Weights of a small contrastive image-text model: encoder activation silu.
Rows from block 2 of the text encoder of a small contrastive image-text model, named by matrix and row number. Rows with one number belong to one neuron. Each number is 500 + 50 x the weight over its row's rms, rounded and kept within 0 to 999. All counts start at 0. Numbers have three digits each.
After each neuron's rows are labels from the 100 texts, of 14848, where the neuron reaches its highest value: "tokens" is the input token at the peak. Only what is clearly more common there than usual is listed. The data: photos with spoken descriptions (Open Images, Localized Narratives). In brackets: how many of the 100.
# fc1: MLP up (text_encoder.blocks.2.mlp.fc1.weight, 576x192), inputs 0-95
# fc2: MLP down (text_encoder.blocks.2.mlp.fc2.weight, 192x576, transposed), outputs 0-95

fc1.503:472550477503462459436525444446544464545456572415440542501464530565588468463529516497490605455588450494480475540444490592433541517498450536498533549536451400489514416488524550580403455526540504589450524554536522445476486480563562571587535484494475508601496460493503531546467494428478543420
fc2.503:513510475493498503444543425482460502573617475429520588552381554504522502481449426515533490556471485488433581438437499545562516533466500541475493372534450447542500550480572478540512514526552338468498493460563489580534492426550513503533547473504473466491460478454531512453493442541474444412
tokens: "white" (69); "color" (22)

fc1.416:544428581473565532555567601399500479498628567488499444449479461597542553496532508405434528454449474515543529525490490448441597516510520464437436574471574507448563545503493524534504441494526453500480591507508571413563428443411495563463506475521505530525470488505531510499494524520511525541
fc2.416:475439541413457413532474504483467502526595388476537486573508495475509496499557485542437512520560586517467462458528508421578478534393544557532478494478425482424464526502499502471541501567568564512545439418560512476557412551579466511475574421444470499453537518524493476556587506484544559573
tokens: "wooden" (49); "brown" (39)

fc1.495:418473551462461476494491577518454501490436444498410576522422542459524519409471540431617513496520437461464508533431495544507404501517503571424497479383551487556477551557571431533472492564511565501363500521519536528497519537411513503537414605456461596513558449491470514512530476526507410501
fc2.495:501467458515506386459523512537485521541450506611400350490473404524462463533504465505451532526492449487456524497559510532542516608500631566544461466495620426415536502484438613433496448546502464448506561442436437476486565472472471498537533520565585514553499550496454513501549517498581512542
tokens: "flag" (22); "flags" (13)

fc1.208:447486585471536552531509464606530500473401530589454471483422466508518519451428517583476480519544518416489516419457518412533513524501596507497391530549466458504588507515587494439430522479508491448433497495529491509454497407418603565530546436487449615580495467586437396515455534488565503481
fc2.208:441427420544577557406511596479419493497439566540519536471531423559470533456573503494480495516507544462590432383552377499490516534555518480441426496484540454470496530482526647478513542471457472513523544446544533529519504507591507540466511474565519557606542501379560399450484549484480439546
tokens: "photo" (28); "poster" (10)

fc1.459:529486479485522504478566522466495517461440537559536468442484421491475460554521523398472595439409378547520522525490538450467527531512496459540575476550481538551527566541472473469538565542504476540486557502511478439608420381435435533492512399473436453566442514400503543560556517487510559464
fc2.459:472492521511534519515506481455538542523490531525407568498479577527475512494572525577459417505606547442533471446443500421426471499431542513476465451477509398511545535509419532523437464425508559495359516532448486460514497568453501410383493511453527547585456548521456501493550460421509467481
tokens: "see" (36); "this" (12); "can" (8)

fc1.149:492439462504469409600485506407582517451593516402467487543471440584472520550464530498541517509504530434446472563550426452526477484510404611563495492533544495439350469485452466470583524493553469498561518484497395516491474483536532533537524536513467448507561596534540423398483428534440491409
fc2.149:632574557446483519601524519511498471539475459409512575484513498471595497488453571503470520549486542441442633486508412493540458524545583463560508537546533522420504426589540541573599532418497523502472481433501533463393419522474579575492521568582555529516566444460524394542483469511534447455
tokens: "many" (97)

fc1.130:548503436567422472540510579555513477490472490587459567472502422513553485522475566450506476473438401456516470496465462575555562483586411467401481519491487543555418494498432568536476478501557556476581479481497508504545495400523560510519478507519533592453558479494560501444542531494492443415
fc2.130:545471465564482441544547480575474390537533523527583487514562443455434505586557496482413541623463414526443482580537565497515514547491468536376467506589522600542549429498473486535519552526532561437518513477497495493518496489450543536476372575540434435578449537612498518547480507439501542390
tokens: "smiling" (48); "posing" (12); "purple" (8); "smile" (8)

fc1.226:490531460436447490517469536535559478541489524520555537443431558432490494453515477528446498398569558494476444517477537464492460501403530462461445528557515538486469579572366540532479474472442574445600513531508464473531479524588438571578456516543444636508391552518546562496513499460465486524
fc2.226:474549424518401492516483499563452497597498546537586485501484589539575452434520450471587505535571537459447531522419533484458473455423568439491548418467530494504493452544441511480547519439444405437507476488527500521564580511526483479420525520415492548552476538512425525453521430506529429482
tokens: "<end>" (25); "color" (8)

fc1.428:472540519535495577428498504516515481488435515456394471466506457494478583508592499505593488507575548520469527509546523460501442554525458457518424482531518421504449461501449495449569484571501536465511494397504526550433484484516515484480515498492469565484445518477485431423525487449497454589
fc2.428:594484526408400394522436609503526523536483539446365496510577488482496556465520467485545522494510508492514458463530514548505486550508491497539555532583540505565560435424531522479387527484512497518494521532474498388474449557498572472443539457480585447496463430445453457488406460592558470460
tokens: "black" (40); "is" (19); "a" (10)

fc1.369:531503534423532521530518556587486446499576422491474498586438460460485450541474425482546508494475479590490484460483506539528527533520511498525498495516531545560460517509533482404577424438501576516464467457443516496562553423512541521578487469461469525505441431416535368495478458549463480548
fc2.369:451495551438533544540552474527436509490490487496486494470638444493528482382519602500482470476430552531463481458506493562427388543551542460565385508525554502441558504592521480518519569538544467574510452446498494489365513478452521643388465463616469566516489559542508503532485465481484503580
tokens: "two" (100)

fc1.485:445495454504560505535514533474483439470552460376550528421574475590450554482564590493484551515488470470438462547470474568411541487485583590624435525539447533467515477458563595436527464345494555563557513561488484521505435486508495486469521472541552549449454505583510447458514554428484479441
fc2.485:475518559514598480510514475493483598542510553502429497533509542536527461534523397448491520600576475546487498517551448427450482455522451446524412514408520499478445462543462552548501459494548429552496516542561539502452528488644505473496414449459460419486534396483558568416577516497497525568
tokens: "boards" (84); "board" (13)

fc1.379:450483520491591530582550557534492545558477519396470555461586450553502486553537433532484588567458506531440491409495551463523434517494518466601503524552549502448438472400475531476487520506489533560489507493497424430528531422547546457518512509434557385458508402378487545425512470416522526452
fc2.379:509483528510552482474498510489540514549531560524466575421506558488510550501443485490519469523590395475582476416524503439414526564541413438429384577444492548549431557444418543435473577511511559504567537501539435503520517505540496426529335490486543494589432572518471561459583598567505488456
tokens: "," (36); "is" (9)

fc1.387:440568468438472472503431404434489502522521449585522434443537472487515444536499540496518520485589521497484505516467590571394476521514456531437401496562497523501553498548485467492580542468490534503467469475510465363554423466546512441502323534465510545464582477473560547488534527414533536462
fc2.387:487525575569544504499503529470502568456502489516504500506564362469496487525446419403476415528514480505485540549476529472556469506594500529497480541480472494492487471486477525507491504485380521443416583545578507574549582468503458554517544604507430503477521433368483485509483584505572412544
tokens: "," (12); "poles" (10); "white" (10)

fc1.366:486490633507533490546500462565464493467472513477461571469491514524466572512447538435488497516536408513502512610575454515363497479480555535398453531470552522545485512519484539418418414430458572549487577453538496484569517450506492567526538467501470556416543573496553467540561493520408501384
fc2.366:449532561533537538481392439507569473559478566526470441425431456458471483418591526513454423477450525540489589547516430525488508530486569347541463478523489496491459485467554468507475540534470499440554543504445470508474420483440518552503436581567464418496514505537506435480492537567525553498
tokens: "two" (100)

fc1.198:465449472498542522539409367432499567528473510470425554545532448529444569413573464521549518587574501525430529463530530400440524555480460499479465502527467471548531535549480483384543479533551486505418537444560505508581479477480498647587534461503480513480480495530424383464592602465431423514
fc2.198:493497547490499502449545560502505480511544531577462476484580407437524535420549451520445482487551427440484490460443509617475444486358500543478447539597527568460462401480560515534418506523528549484541486663645428485428476495468612489581500518488467495491456495403462508531491574545543459533
tokens: "black" (100)

fc1.71:534521457569502484486423579448533482593498603504547639503352412518537452489655557514484437509404468574480444484536508560551612441586415472434544544484542544555471441550476581439589533469501558427560533463494456560539465487484461531436496538454499461529521523491408522533580588521461430495
fc2.71:452459576518476470452489522570450504580468470496596477435498459555466453529470512519471581571570597504536525516452534508593559478442464552453455430486557501587498552528488608547485429484479495540477510434565542464446405395485475529445509569467469522585497551514487427464462492402520417500
tokens: "purple" (41); "violet" (16); "blue" (10); "smiling" (9)

fc1.555:543420416406466606497545484465516505432509507524571537538498539596543462550446482483544478518460364490495474478489479524520512499629567479500510496464443491505457488469541466541457534430613588463523599519454530471514478512500491416606513543504556487544562434537467530568543469402501462568
fc2.555:525426579446506482580579466490531597519476495548476463503501394616474455518467591500493477475540552463511541541495581520537533525529586427497379555451503556536555570536516533521439445535534434555507531461587446544574513545491434529519491520479450507509529485495522540437533498508440512444
tokens: "sun" (26); "dark" (13); "time" (8)

fc1.385:472481525480446518423509531528536441507480483490454524475513547467457455559511541531541440534563513510491485516551407570551524487511528430506523553577558451537634529514477472520352508484541542500456439493580423543418545473461637574502502480483520466521548398473459507496570402470443510413
fc2.385:535515507498414505461482390450530512532594518553467484532477589552506524441546510504480459432480476476455568472461529483585491514634478501450474495436496479531505406449560515510540540457538496420566464510491500490510413402511512550501509534462492493489489484495568565458447382459482560488
tokens: "white" (47); "color" (24)

fc1.410:517484525590530469550581422477545509489583556487517591538450552555442462507537548475603566550508472502421488483568474547488424458495542488414502538566560542442560517447473577481483572563523518531556477483453487431518467519544448492485413429490449452534440267517551458390518522462505513463
fc2.410:559519513514509441539508447449498471509450508434464535454511557425523476543503465451489504516517604472437416477507479509509488489567469448446476508445491477458473471521542461546612488483582563465423450458498508556504607565488509552499516617598503433471537547417506559566473603452453528445
tokens: "many" (69); "aerial" (10)

fc1.544:460442534474526532451434628517569534492495414467483571479503467478514465413412514494482617572543521556494535495474542470403475482459474525502518441520544591460491580504420578495384508558493485445431516446491489526525529410459489436503501510516516409457469411431463547546487399433418427418
fc2.544:517426584539556446439580510584541539601552493501460493550418585578451538536518540514514396474472476491437542491523534519388508379529473431411419523414472518533470491593547518477496578499474480571492412549549541476544601424494520478524461570395466477621460517516529424515462465554492545507
tokens: "a" (64); "are" (7)

fc1.317:519376525555532437555525571444557451531588518443463475482427466449457604506558395531491510465549475440480478455526478551535533590496518492501563488475385508495413441542529504477427533549499580545528468454532434548500564520540532507535586491536484528524452421511565477465617460495527426528
fc2.317:490561542529489456521480489552491425487436510464443454497377564491479588488502394455565533519577570446485473477494403450495450517411486494535481496454525533522532487539485434520490510578532467576432488533466473512513458558480465461537589550580394408474522551429532503581508485458546462469
tokens: "clouds" (44); "." (11)

fc1.212:563468532464454417564480625452551442418483496372540486404528393547449428606586490510434433489495538508594485467521534575435411524529485536537559592473445507521523562377518462511476440426501518541494520465487560458512536555505447505553475556461515536438444493545633528477476436531511545458
fc2.212:406554469464545508526474415505546500400389582462477476546548472454405523557468405477511470493531487506537597486558529511503487572579510434553418459486544539481448539460463598474395430512542524480490539596445440503462551532376519507462514562511515498563571437473476464545485513530512477479
tokens: "white" (99)

fc1.556:504439550524462388522526568575445483426513572605529484556418516480521574478509486508519501560498486414513547494447441524499504498422565464504442534491465503517562522474487465495477394467465435571475476504540508527434497490477546496586453499508515408518412505541501569456497535482524516408
fc2.556:605461487443507528495443548409546468467597435480413446479451443546470501540469549525442511474456405468525471556429475446417411553545455537479465474562392506569459581558436547453591566504548465547527586461424508487571536508457454427593532469476571533468480484408519547533599561452435492530
tokens: "see" (43); "this" (31)

fc1.311:490601484477478437415570706497463536528541580539477503530397415553528518473517501435469414486411548524497488522560557458448504524499619444496475522509485473564462554498399480479512525486513493455516518478488470420504449454508562486448437544559443521473484466556474524411470493547586453491
fc2.311:552505501553488487529446489466533495569381562532501488540583516416596463584542578432550508524468513540585468526540590533500474600501539482427500461548524578512409491477480487385432485504486476546470518441490532432531547440448567475467440348561569509493550518525458477433537504364507468463
tokens: "blazer" (36); "suits" (18); "suit" (17)

fc1.449:534487471434515476423537462471516487462533457416539554491467554516487462464603491483543508446532490451534525509544516451634482521565477393567564575512543530525514604445470508482456492585463499425547467467483388489506489515525500561494395517378566339473460480537504466512586436471566448538
fc2.449:489448488556512413527470583518550386526524509535510458423480505633626498468409470467576509537474528345529461506456478481476500475508479464456515468526414512440494502517553542511535466508556508423476670462515515505440473463554480418517457417503492466535523566490505533502534571491462469389
tokens: "the" (24); "is" (20)

fc1.95:473481460541506527567568480575560528548514553526485568485463506538508529452416568504443502591534466534506498517557485494449514396480506520452459541438502511426482552488481504389527575512478469450434456475559430526418467510564446502478465512414469520526565512433482458560579528507506496479
fc2.95:412525480550502435471488478554514497468560528526621478438424468447426476502527548436446542442480557498534519474520448472608547481585516458500625558593467550479581505512455440472481510459439471485540526463435471483529532530523527530536490646487499502474637421462472476536461410517497404494
tokens: "purple" (27); "pink" (27); "pictures" (8); "women" (8)

fc1.269:425472543431554469609399432439508531584470494445480480411523449469561467554554518442480555532471527470570544579426540461518468593495498498542519461496503492499551459521523520554503460500492536515442468457484478517626502454518564557471520567559430417447582597453477456510505487422484464537
fc2.269:505496499487535413483457464506523557482448469433501433508503574496493606475535492470641570529490444453486590525478418519424563471416527489460474580434444483543450532548502455544585527490483519554465425516479476444514571592467572581494451547505398427483470551414502436511556595438480502484
tokens: "clouds" (33); "fence" (18); "cloudy" (10); "tent" (9)

fc1.194:489442493448491569525471569547529556441449478534528450422444563564441491572505557588411535544529516547475564421436535542471487504472456527493457564558458464516516540538461566535464449490535471511515433551416547472486605496449532416486462576507533545536492538482507507458520498404509387432
fc2.194:485595543503550462437460453464434518478453441451543560415614408561534520562391559526431427506486481505559493497477480464546576516544515580580493491534534430475531557455483509518487528496466523555517504444448529462518439468536451570554548495485357523459427420531527387564418559387456542557
tokens: "a" (20); "of" (14); "image" (8); "is" (8)

fc1.500:564460518494463466457380499560509593481517468536601526495470499478441545387563478471483557514477483556452484565522535466488361504570549442524481477546500409480497599508578512496586468483514356474499526451449555526493541428514456532533498497533473564444464483497609520599549528552565528507
fc2.500:494567549502491562509483512473563472452523608434499481397564576500505467492538483502514519548492503601482501520589531560541508425501452487442487581453473435458457491557441510562454474427451480549495476454545455543496573465541489540362577480431562500460478414397547510467503500466556494493
tokens: "the" (17); "see" (16); "there" (10)

fc1.386:390413525451453506479521528565530520488535554494549480437450523410539381483466499472588525620537531536515494549490560509431503475574541480511407510551499503528497569573392522480471490461507532501555474469526557536519416504492447485460508545578451461459461522447516459527444500493553624466
fc2.386:513529543398519473582513515543561430461447515498445504527485532532473418555576492508391519572546441475612490482436534465491475525454549553467445513466481440445467521531506580490464499499418457486414557473552480511464438531418481427434515534535580578570531522432512472540485514432427529507
tokens: "colour" (10); "i" (9); "blazer" (8); "army" (7)

fc1.548:524565405510422503509535653488578472518511573557433544529452498468489504510517548545346493456443479506469494548556519489514446584535480440329487563562394591445398521479430538535493516476560542471585539495512459508537497461484537489541533532561531531452508455528460414468498524501537404485
fc2.548:568498514474455477490467548489580478535504499545531496485513531442548575646490484337497508570490490431574471522457563507408537559511526515446409455592440599430503491511436477535512497492537572458491423466443568495519547512495580498484465527518528516494449496490513482434524528480569532394
tokens: "smiling" (57); "smile" (9)

fc1.378:501530467555489439545522506441522526534524567535542567519441572550502442610502497505505475428460491429476452497443493464433477459476560524509433592475494562570593542435479514429501522556490415566497499451456512569564458481503526503547535472460491627494538388398461527526401461481529442487
fc2.378:453453466510483501522537491455567523679517579592532579544426510510473497539464461572475561580555561532507444508481507489539512407516455494474602434402557507578508416460457531456463484513404529511428555485509453471463484446478521429507600526480445459503377572484527488489476509511533416401
tokens: "cups" (18)

fc1.296:424438478482561489554599512482533500448510553552550541434526430516571482488534564469492449500557435414494538455567502573460511608459504506497615605473527385516465526528448544552438556440480503456498502474482564416518482532443550521586456480500479491482429402412496518550579510540492530539
fc2.296:569569470480533528526436464508511476425554442446454527523548494575459502534566553534517481438539565502453497509479451493537440569534490432422584536430549607501470449485516552505488419407583492453402452554505425465488496482523422499532554547472511605454572517484576459487586428486472429515
tokens: "sun" (22); "," (22); "where" (11); "picture" (11)

fc1.40:589552532472501468370567549459583507511557526533580596476422443411489449497492527621511519471492488621519479488514482541411602494495501592487438503532566416521392594470417545538510436533447476517518552482580447503524460503452519431488504414454472442545505528535529538500428482446445476506
fc2.40:490519529589473534489506523487540515520499510472575464554529482544511492414478482529528484489462447511471401434556463455602508485521520516433536552504396553591506582501554470374414571542598516472453474481490448459372502549490491473539466491536496475538492467536553494607444390513534523530
tokens: "purple" (33); "pink" (15); "picture" (14); "violet" (7)

fc1.337:495451453497543526503430505539532562465464551580486550469467465552500514624454489497565437532607474478475487425510430548453462434477507434523577518524493562471501521503413517573487497511425416520435516406421528431490520565582469580510478574555556587509474466499521517527576500484424474444
fc2.337:482514496479428549523595493509532462519609509468465466615568553498455503461503561455465457523601555488569494475456527533508499442482494444495434429454475515423482480435516390409520541553489561522565484642506309570582500443477485505520492442401561502472411512511511596597451528491464488537
tokens: "windows" (25); "blazer" (15)

fc1.350:516530498537481513484509568481513515540583546535492518502479517417478481514510510489577564558544402494503542558568517554531535502610533578515400442445498502470457501376535580618457437458547461485450562494485547454543509455523531447584466518503424488529502483568612523430504416412453455452
fc2.350:597556572533505522508568515425557534471526480520439497435531427517513552470622545527496514449434551506419441482395537442515538588453514448578554461528527506434544517530507450512519488501496477447467452497567423372535506544499511437525507445477494415568526493465427504446482509560423548515
tokens: "many" (66)

fc1.475:524437493592501550544518507538470453596495524420518475505513497485541502505480495445444617507566526533464464425378544598468553452520595528523444497492560490489580453545543557498542526450494452530547419502493472490498473581475474502538385518500385451527469451431537465411525436528503533469
fc2.475:517558592488468505467334491484507538497464453549504469466413550507465487545544488430533473523520547515541468507463459426571515566575445503483527499516564563514518499549470451548627557462419458515499509559517507504432424460519491391599544478496538442500481498427425452547371418464462507566
tokens: "many" (42); "purple" (16); "violet" (8)

fc1.152:503456460466546469543451463433436505592418552537467441516546382546509611467506536520531550588547518570483471444442529503515504495590518565538461512537439516497525544483411429460505498467475525535478520558607490501506557563544563558577520464474431553604463440551493432580534518496542453484
fc2.152:509491462498516499573513557442573561534508546510506518449472471378471525515468570539489384467531417525410432479493519479427441556509545519498412628419562647476468466450530506541529491463455564575497502548547443482422551458479468515465510477496471445495523444474468527434622518411587526487
tokens: "," (30); "are" (18); "white" (12)

fc1.451:520464462448463417459424551439508513584529479551475454414380454540498420544529521457524495601556562442568410497472474560503386514505496497538495456550482484547578598480438491511576497467538555520448520529390427506479515602468537547511583531510514524492465515432493584574607486524392457461
fc2.451:460627517492531585591487440566561521505513523563330490522515528419514472558494428519423484495553554493510477529412497568533605508430581525424465420515445607508467498554490535542506501406493470529480534527551527505443426427488528591545516520538523412469562602385509456444403479455577478470
tokens: "see" (40); "are" (26); "," (16)

fc1.384:521545422438469537533610409529509435468499404556409453521497446491583514470583567456362531497512454548366574552523401411481495513532524585544481510496578478501517439530435449411556509493579540489489551518446487522489516544408516494510544510557409500558466529461503521508470567512483483559
fc2.384:498476561539484505607443547459505457513514464522498531506447512592510546498527545593484504506538606469523507502461486592457456461440539466379534469444559503572569499513462526493543542565450418478495547461573448559620518430564534554419453519462412478441593507371442483449518474487535452460
tokens: "wooden" (52); "brown" (9); "many" (7)

fc1.553:487537499479447646480503523617513582505536528528598534450474493388471433430563453431404532569477462504459485414559516547460516490502658512579484445466558491481505490491432435495519480496520523606597452456434408455483424470527552444483606535444578522540457413487488432560515532550483527519
fc2.553:488485518554591543399526556482513504431421442569394525422494466474551457560617502523563480539520504547514580481506546451530456479544512486556577534469484429552544386463414524537380433462468477431455456510460523469497444526508515508556384503443446460502536537443578498529505533572560438518
tokens: "<end>" (16); "clouds" (10); "and" (8)

fc1.195:442550478466458515469478430492519511506562453527443530435462492551469518508459678477411583493530426444461483476586542383496485484519447566438466501515514553523528568501567450472472625469565527437434500439548451495530567393568504540536576465530589538526465525574517627395483546455496425450
fc2.195:598491542534539509516416456560541496519523523436544545433557518530452536477527483491522533470458625516467515410460569502529524479463409461400480527471498472571522472582507533487461415500457491460495602532470464476478460552582463484504454575490470493510496426523463467464486498492572479444
tokens: "pole" (57); "," (12)

fc1.299:499475535566546574590516404490479459452525499520457516447528449534491482509481622430443681500578528420558445494548460475441493481512522423430512337518535548502461506494550433510499526497558535549524476555471465573519478498429503463457450506507460387513534526438581513477527475474516430614
fc2.299:577424517475469518537516491521483452469392468542500616503530529497566506498543472465509441428467478531390515552460456420426480505444532486560533494520506442519504519480435421585423536414541426554577537528489557519539453456460493469513558481526433518447546578525568596489476505492624548427
tokens: "a" (32); "see" (23); "which" (8); "two" (8)

fc1.424:523472461534579481565456538475479534516452564415421484378498523502530498417470410451505496520518471443549496512450493525472503513535516495433457526560573537442486485518498411490535482550504470523557566490509533413490516430563529555526534543538502569498548498433520473587497557479414461614
fc2.424:537439568468551481534563528522381485494466550466484535506638400453497511587439520578571559552502487479479578463495576480475504502517439538536457434500478496489517496440427415520540531539508535572484500495570537583399543528494533507441527464449558481444548460544428482489536544535605452480
tokens: "a" (56); "," (30)

fc1.28:512457517472541479566407610451463522413430538514475571497414435508499531489572500532566486475502498457548406411450507519605569539449431520503495451546447510542459509428457551513478528454519543498458541493423434494464602416457489500527526530540546415507478461546514537569440569545594470485
fc2.28:452578491466422491540486467535506432518658533579492432487518524467538531426458463493464542503464495473544538559541348521448423431502611573460463525556465510519502567484504553555601548355539489498431477485533490569442488518435553471412449465566518521490440530515452452531489515463497487436
tokens: "a" (34); "the" (16); "," (8); "can" (7)

fc1.341:512402471568460522534487475469555508461590517592530565502544417492460539475489442467446464456468543414479486494485542542475494463446477504521498458507559557522520556495400589542478393531535484458449456484490451579469420473458395550556526450486519523454532534544474446425593540528469502526
fc2.341:492558510511521546500539444484547459547501427517424540473421552529459543553471479426501495526501487527526520434559494505596485546606436542403431557551483494512506568541445519453497447586438570514472479549494505402462479520505566415474507513438443507444414470392473533479498481472458483559
tokens: "the" (19); "is" (12); "there" (8); "," (8)

fc1.427:445425533527501457551494568452514525484546494580417515497449454497509499405516448398505549518500437537487569453532563524517469443526531498511515536577404482486576627489451632553527446475491463442500473491472533469622479446449532546400423492498504381532379459471472515535506458422429535521
fc2.427:521472596520537421536413446469576457386476606516441526446560552540461460552498554467448507410503465529512439461515487482463430486545459490464441499429477483523365530562520552480533465506532480558456471448455412460570541517494508478515553487465512498474473471501498535489575498487546465533
tokens: "a" (71); "are" (8)

fc1.511:487474469438537632539494564530480541520536472589450458492506543535508457527443494503469445587624513405528529412498558636409490545527537482519425510414520558482571513532533455463529525541530445496489484555465413467458484478552476555534430479479486427495451615414509518505545500506479450475
fc2.511:505526520479530438650450439450528482511513515520589528483488485547517513540465455369573504603406544571455440510478543431463542436590460408532467495551455442494398529446458449502498431470464560461494521379541490489582523531526481466501536415454435549528527475453477473446474519490399556572
tokens: "many" (75); "types" (12)

fc1.51:504468525425439487521535480484535502534559452619549576502515508478448521425500566499600541444379469517509554560477451543464516519539540522430457471526558512474499503536507480512475563479542610590509567489452431383553496539452489484563526407447524504532548534421454485509537509463379515553
fc2.51:393460577513509453467435536509555509457407447472503448497502535479510434556552499489471435562581532400588524491547520537435510574523535520419468476525564529501489457491478529511552477406473490509474569494491512477466462520620514491485520476555475551468529590434506504528516531541561423577
tokens: "flag" (59); "flags" (25)

fc1.363:543477463430445512531481544542521530433546528510549458454575527496493555500427610501496457601507531441536563486497482480498547569531483549571449617537505601506526503529443488560455458494485393549464423360499456519477537542556397502428509556478614441485493509591533454489543471482513470477
fc2.363:560504485441464433536605404459493521557547555525565509470523509501422539472408461363483377491553459584518469449449475540607553480516489596514491545441412549473612500514504501490555513533506580499457489491475427443466438573495534422528547510501451414504510582468432394577457440571579542566
tokens: "<end>" (20); "color" (19); "." (19); "white" (8)

fc1.43:472587449530444518561488463517563510559488627488480510542388430414460462460483467490566526455495449510521502540543468477558621391408478459477566581555443485588516509521521499499469489474550498540539587436481428573542501498483448520555541426484452492556540504483473523469512528431475422427
fc2.43:452431483422525508483518497511574486501504585489531502396540566456484491510560507463520475474571437526525596466539405471465609478581482509423449395548559503513577499437603415524557477549445447448559370506538587504495489487503574481455457494502545405450564459449382576497454542487514507455
tokens: "white" (83); "color" (13)

fc1.381:546418593469480508472482622473555541547591499550570556461501399527573524431587523479494523587490586532437493482498500546527592582429444501550410522501520474410561523490367562535564582455456485461536440458529487494475490506563583473456449451448563538470465467467462484411545573486417460504
fc2.381:440409558499432547480531481452508495479491483502441492491517535421480399490558405433584478513547483518512521438512526451479493436529518445538555584409551519545513483447454551548491578604474489547512552420518494426558532557539544524478507510554446514516440517533557469452553483541430599498
tokens: "black" (60); "and" (32)

fc1.365:502513446449423478468492595515417489488520481486548455481472488493528514534394523429446414503490435516504503478552512597545509546579522511504518479541400534500457528460437531529494620594553504481435470397462416552510528667547613455523585489471422472501521427556465496469506541456525495584
fc2.365:532509515568509483483498565399520583546471549430483484503552489462553573525486444524603630490455506418516547488501587449442488529493555460528488435422525604449428541388533520516528437410539479466472452492461517479429466435479514424431542496475493511503506494497430502422499515495607517524
tokens: "blazer" (38); "." (18); "paper" (9)

fc1.326:478528567534420453456486504467599563485476577554559474439436419552534456507553483485514495499487509591423473448418507625546552530548557562490494500536526458499471557517463441394589513512442493536441450547496474431467486454576523517508461505448525554489481545487516481459511518597536489555
fc2.326:413485487470539480492578404570490497548539495476459535509488496458409497419491545563579491492627466512584556493540478521608423436500424451454432482518593527507470524471533603466509496599443506582503574526515442535422431420505487544572503549462540469531462593507528563503591555454400461517
tokens: "purple" (36); "pink" (17); "violet" (12); "color" (7)

fc1.391:441514467546515534435474603480515519500529550483516490501540408394509480453489509457561489503526457493506512570412432608500428430479569490502426596567551505518528466536483470497523547460545515547596422453557515503494434486455496524614498484489481512577444564483579444455478609501480569573
fc2.391:556481495466447486481543414486504565415463542467470490534477526517402522554521536591517447524504435589540463440496560489516539563504458397423494491581516521519468422500570528488392417426565636455535490494459472490459522486508478601479475547572533485559495462460425499543525485505537434402
tokens: "<end>" (23); "color" (13)

fc1.5:455526475507487465568548548476541499468462549513484444504369462528439534476571516585576521455499603512511543510468467476518530486460495425566497542453583567563526447475351529484411538461522507530538516445438539481511558543475550474427503564595417477558597522470535463443492462442551583555
fc2.5:531468481479501535472562452552431533459489475536452459542593489476436495582586576465485496538495543532616463582491569517474472461544458481473401499568502535507429509425540452497594595498497580514477444427529520508496444543542513426464594453493556502468553470466527438598493510514542497460
tokens: "the" (31); "train" (23); "on" (11)

fc1.527:479434592467512542512443631401466536571421458429619508479473417408454483520463439431515548458460618493538457473571474417435546484498601498515463489504522488508580514496463524508588425476437473544545516608512525542477514505495573493544597524616457492511474432494492450490493536471549510490
fc2.527:526475359446511506382535535640535489568518497505531481496490505485461497568533559503467580460527501580497478429539580464499473551474449476534488451492501539522544498504451420561418495515469536567513470492587505569435454507420411602541445448596529489593414561489514558613573495433581534507
tokens: "the" (42); "camera" (22); "is" (9)

fc1.484:483382520562510430438524456518469634612540461556512444507513553508482514530485517553435504482542385484491442555454468620572519508454484567484549445439495533479496500481517558535507541554523523545391494468429467481504566548489523490621482491480403519440558522359433458551508522515490459560
fc2.484:488407524482488504601524483519459544456430446489475473506489456466583406544467451523545475428498510407405617591530515440512486594505598437495468535530481467563420452474400479509489593379503495537536500422446456441477575444568468599381476496525489510521549498404586505465523501484414508567
tokens: "flag" (24); "the" (21); "flags" (19)