{
  "translate": 0.12,
  "text_encoder_width": 192,
  "text_encoder_layers": 8,
  "text_encoder_qk_norm": false,
  "residual_init": "zero_last",
  "steps": 4500,
  "decay_fraction": 0.3,
  "adamw_weight_decay_other_params": 0.01
}
Rows from block 3 of the image encoder of a small contrastive image-text model, named by matrix and row number. Rows with one number belong to one channel. Each number is 128 + 32 x the weight over its row's rms, rounded and kept within 0 to 255. All counts start at 0. Numbers have three digits each. After the name is the row's rms in percent of the matrix's.
After each channel's rows are labels from the 100 images, of 14848, where the channel reaches its highest value: "top examples" is what is common among them; "colour at peak" is the nearest of a few named colours to the mean colour under the peak. Only what is clearly more common there than usual is listed. The data: photos with spoken descriptions (Open Images, Localized Narratives).
# convs0: first 3x3 conv (encoder.blocks.3.convs.0.weight, 96x96x3x3, each kernel summed), inputs 32-63
# convs1: second 3x3 conv (encoder.blocks.3.convs.1.weight, 96x96x3x3, transposed, each kernel summed), outputs 32-63

convs0.13 129:129131129109106064132131075097120078194146124127148150117129116026130121132106080138182105090095
convs1.13 106:146149117130099089168127118132116205165130098126138205132191179131121131140123161143152111145155
top examples: text has "trees"; text has "road"
colour at peak: grey

convs0.74 086:113097176074134132123097120075113105126094152119157112072189110135136176153073133080212120152132
convs1.74 093:160132094111143108105126125175107156128134093132054138105143094071118154114079103131092079093126
top examples: text has "sky"
colour at peak: white

convs0.93 138:112145124159126142063122123104113120127088057135152162130066098038122095127113118106142096088120
convs1.93 102:140165122089095154113138108101129101125094125153108136166216183110123097123113133125143104153209
top examples: text has "trees"; text has "sky"; text has "grass"; text has "plants"
colour at peak: brown

convs0.0 124:196151138156101097140088120118126125129108161139109168101089109095152114100129146125130140108126
convs1.0 103:080200115113097128094081138068121122120135158109134146067147095103148083100091148145071151124109
top examples: text has "sky"; text has "trees"; text has "clouds"; text has "buildings"
colour at peak: white

convs0.29 102:153144157177115125186102121106146136188128123116056133110130188116132132126166114094078094080143
convs1.29 103:121154128140141189156084156091110170158101147110155144136069113113127145157135088127123099206137
top examples: text has "holding"
colour at peak: black

convs0.25 100:107127141100178150165119113109148141075150153155135041135139132154103112142178149109076142130113
convs1.25 090:134089130109073105139120143126128086066080137112115153123149149139132191182064107157121118100131
top examples: text has "sky"; text has "trees"
colour at peak: white

convs0.39 087:095123110092134162102127134072123136063142133113172116113118153118115119113125131139212119180160
convs1.39 110:125113102105135131100119114131107084118155126150135107137124164074116112116118125149029094107095
top examples: text has "plants"
colour at peak: brown

convs0.26 093:140103127134148101144131105119113116158174178059158139155084110193169092148120131083190150086126
convs1.26 097:131172126099148099106109103123144073071130113125103108105136125073131142126070107108126148104110
top examples: text has "sky"; text has "buildings"
colour at peak: white

convs0.68 085:072115083210105118090170129105089110111128166097068107158128147129166084165065103071106124075059
convs1.68 090:115084078117102109180097088175121116150090141118141121129123074192092093111186190158171115173134
top examples: text has "wall"
colour at peak: pink

convs0.66 123:122111153093090103136106230145139097102166215119103132150134163184115090138154151156082158118145
convs1.66 117:128182111100102086144120122100136118110108114109089095058159138073139179136057103139078112057130
top examples: text has "sky"; text has "trees"; text has "plants"
colour at peak: white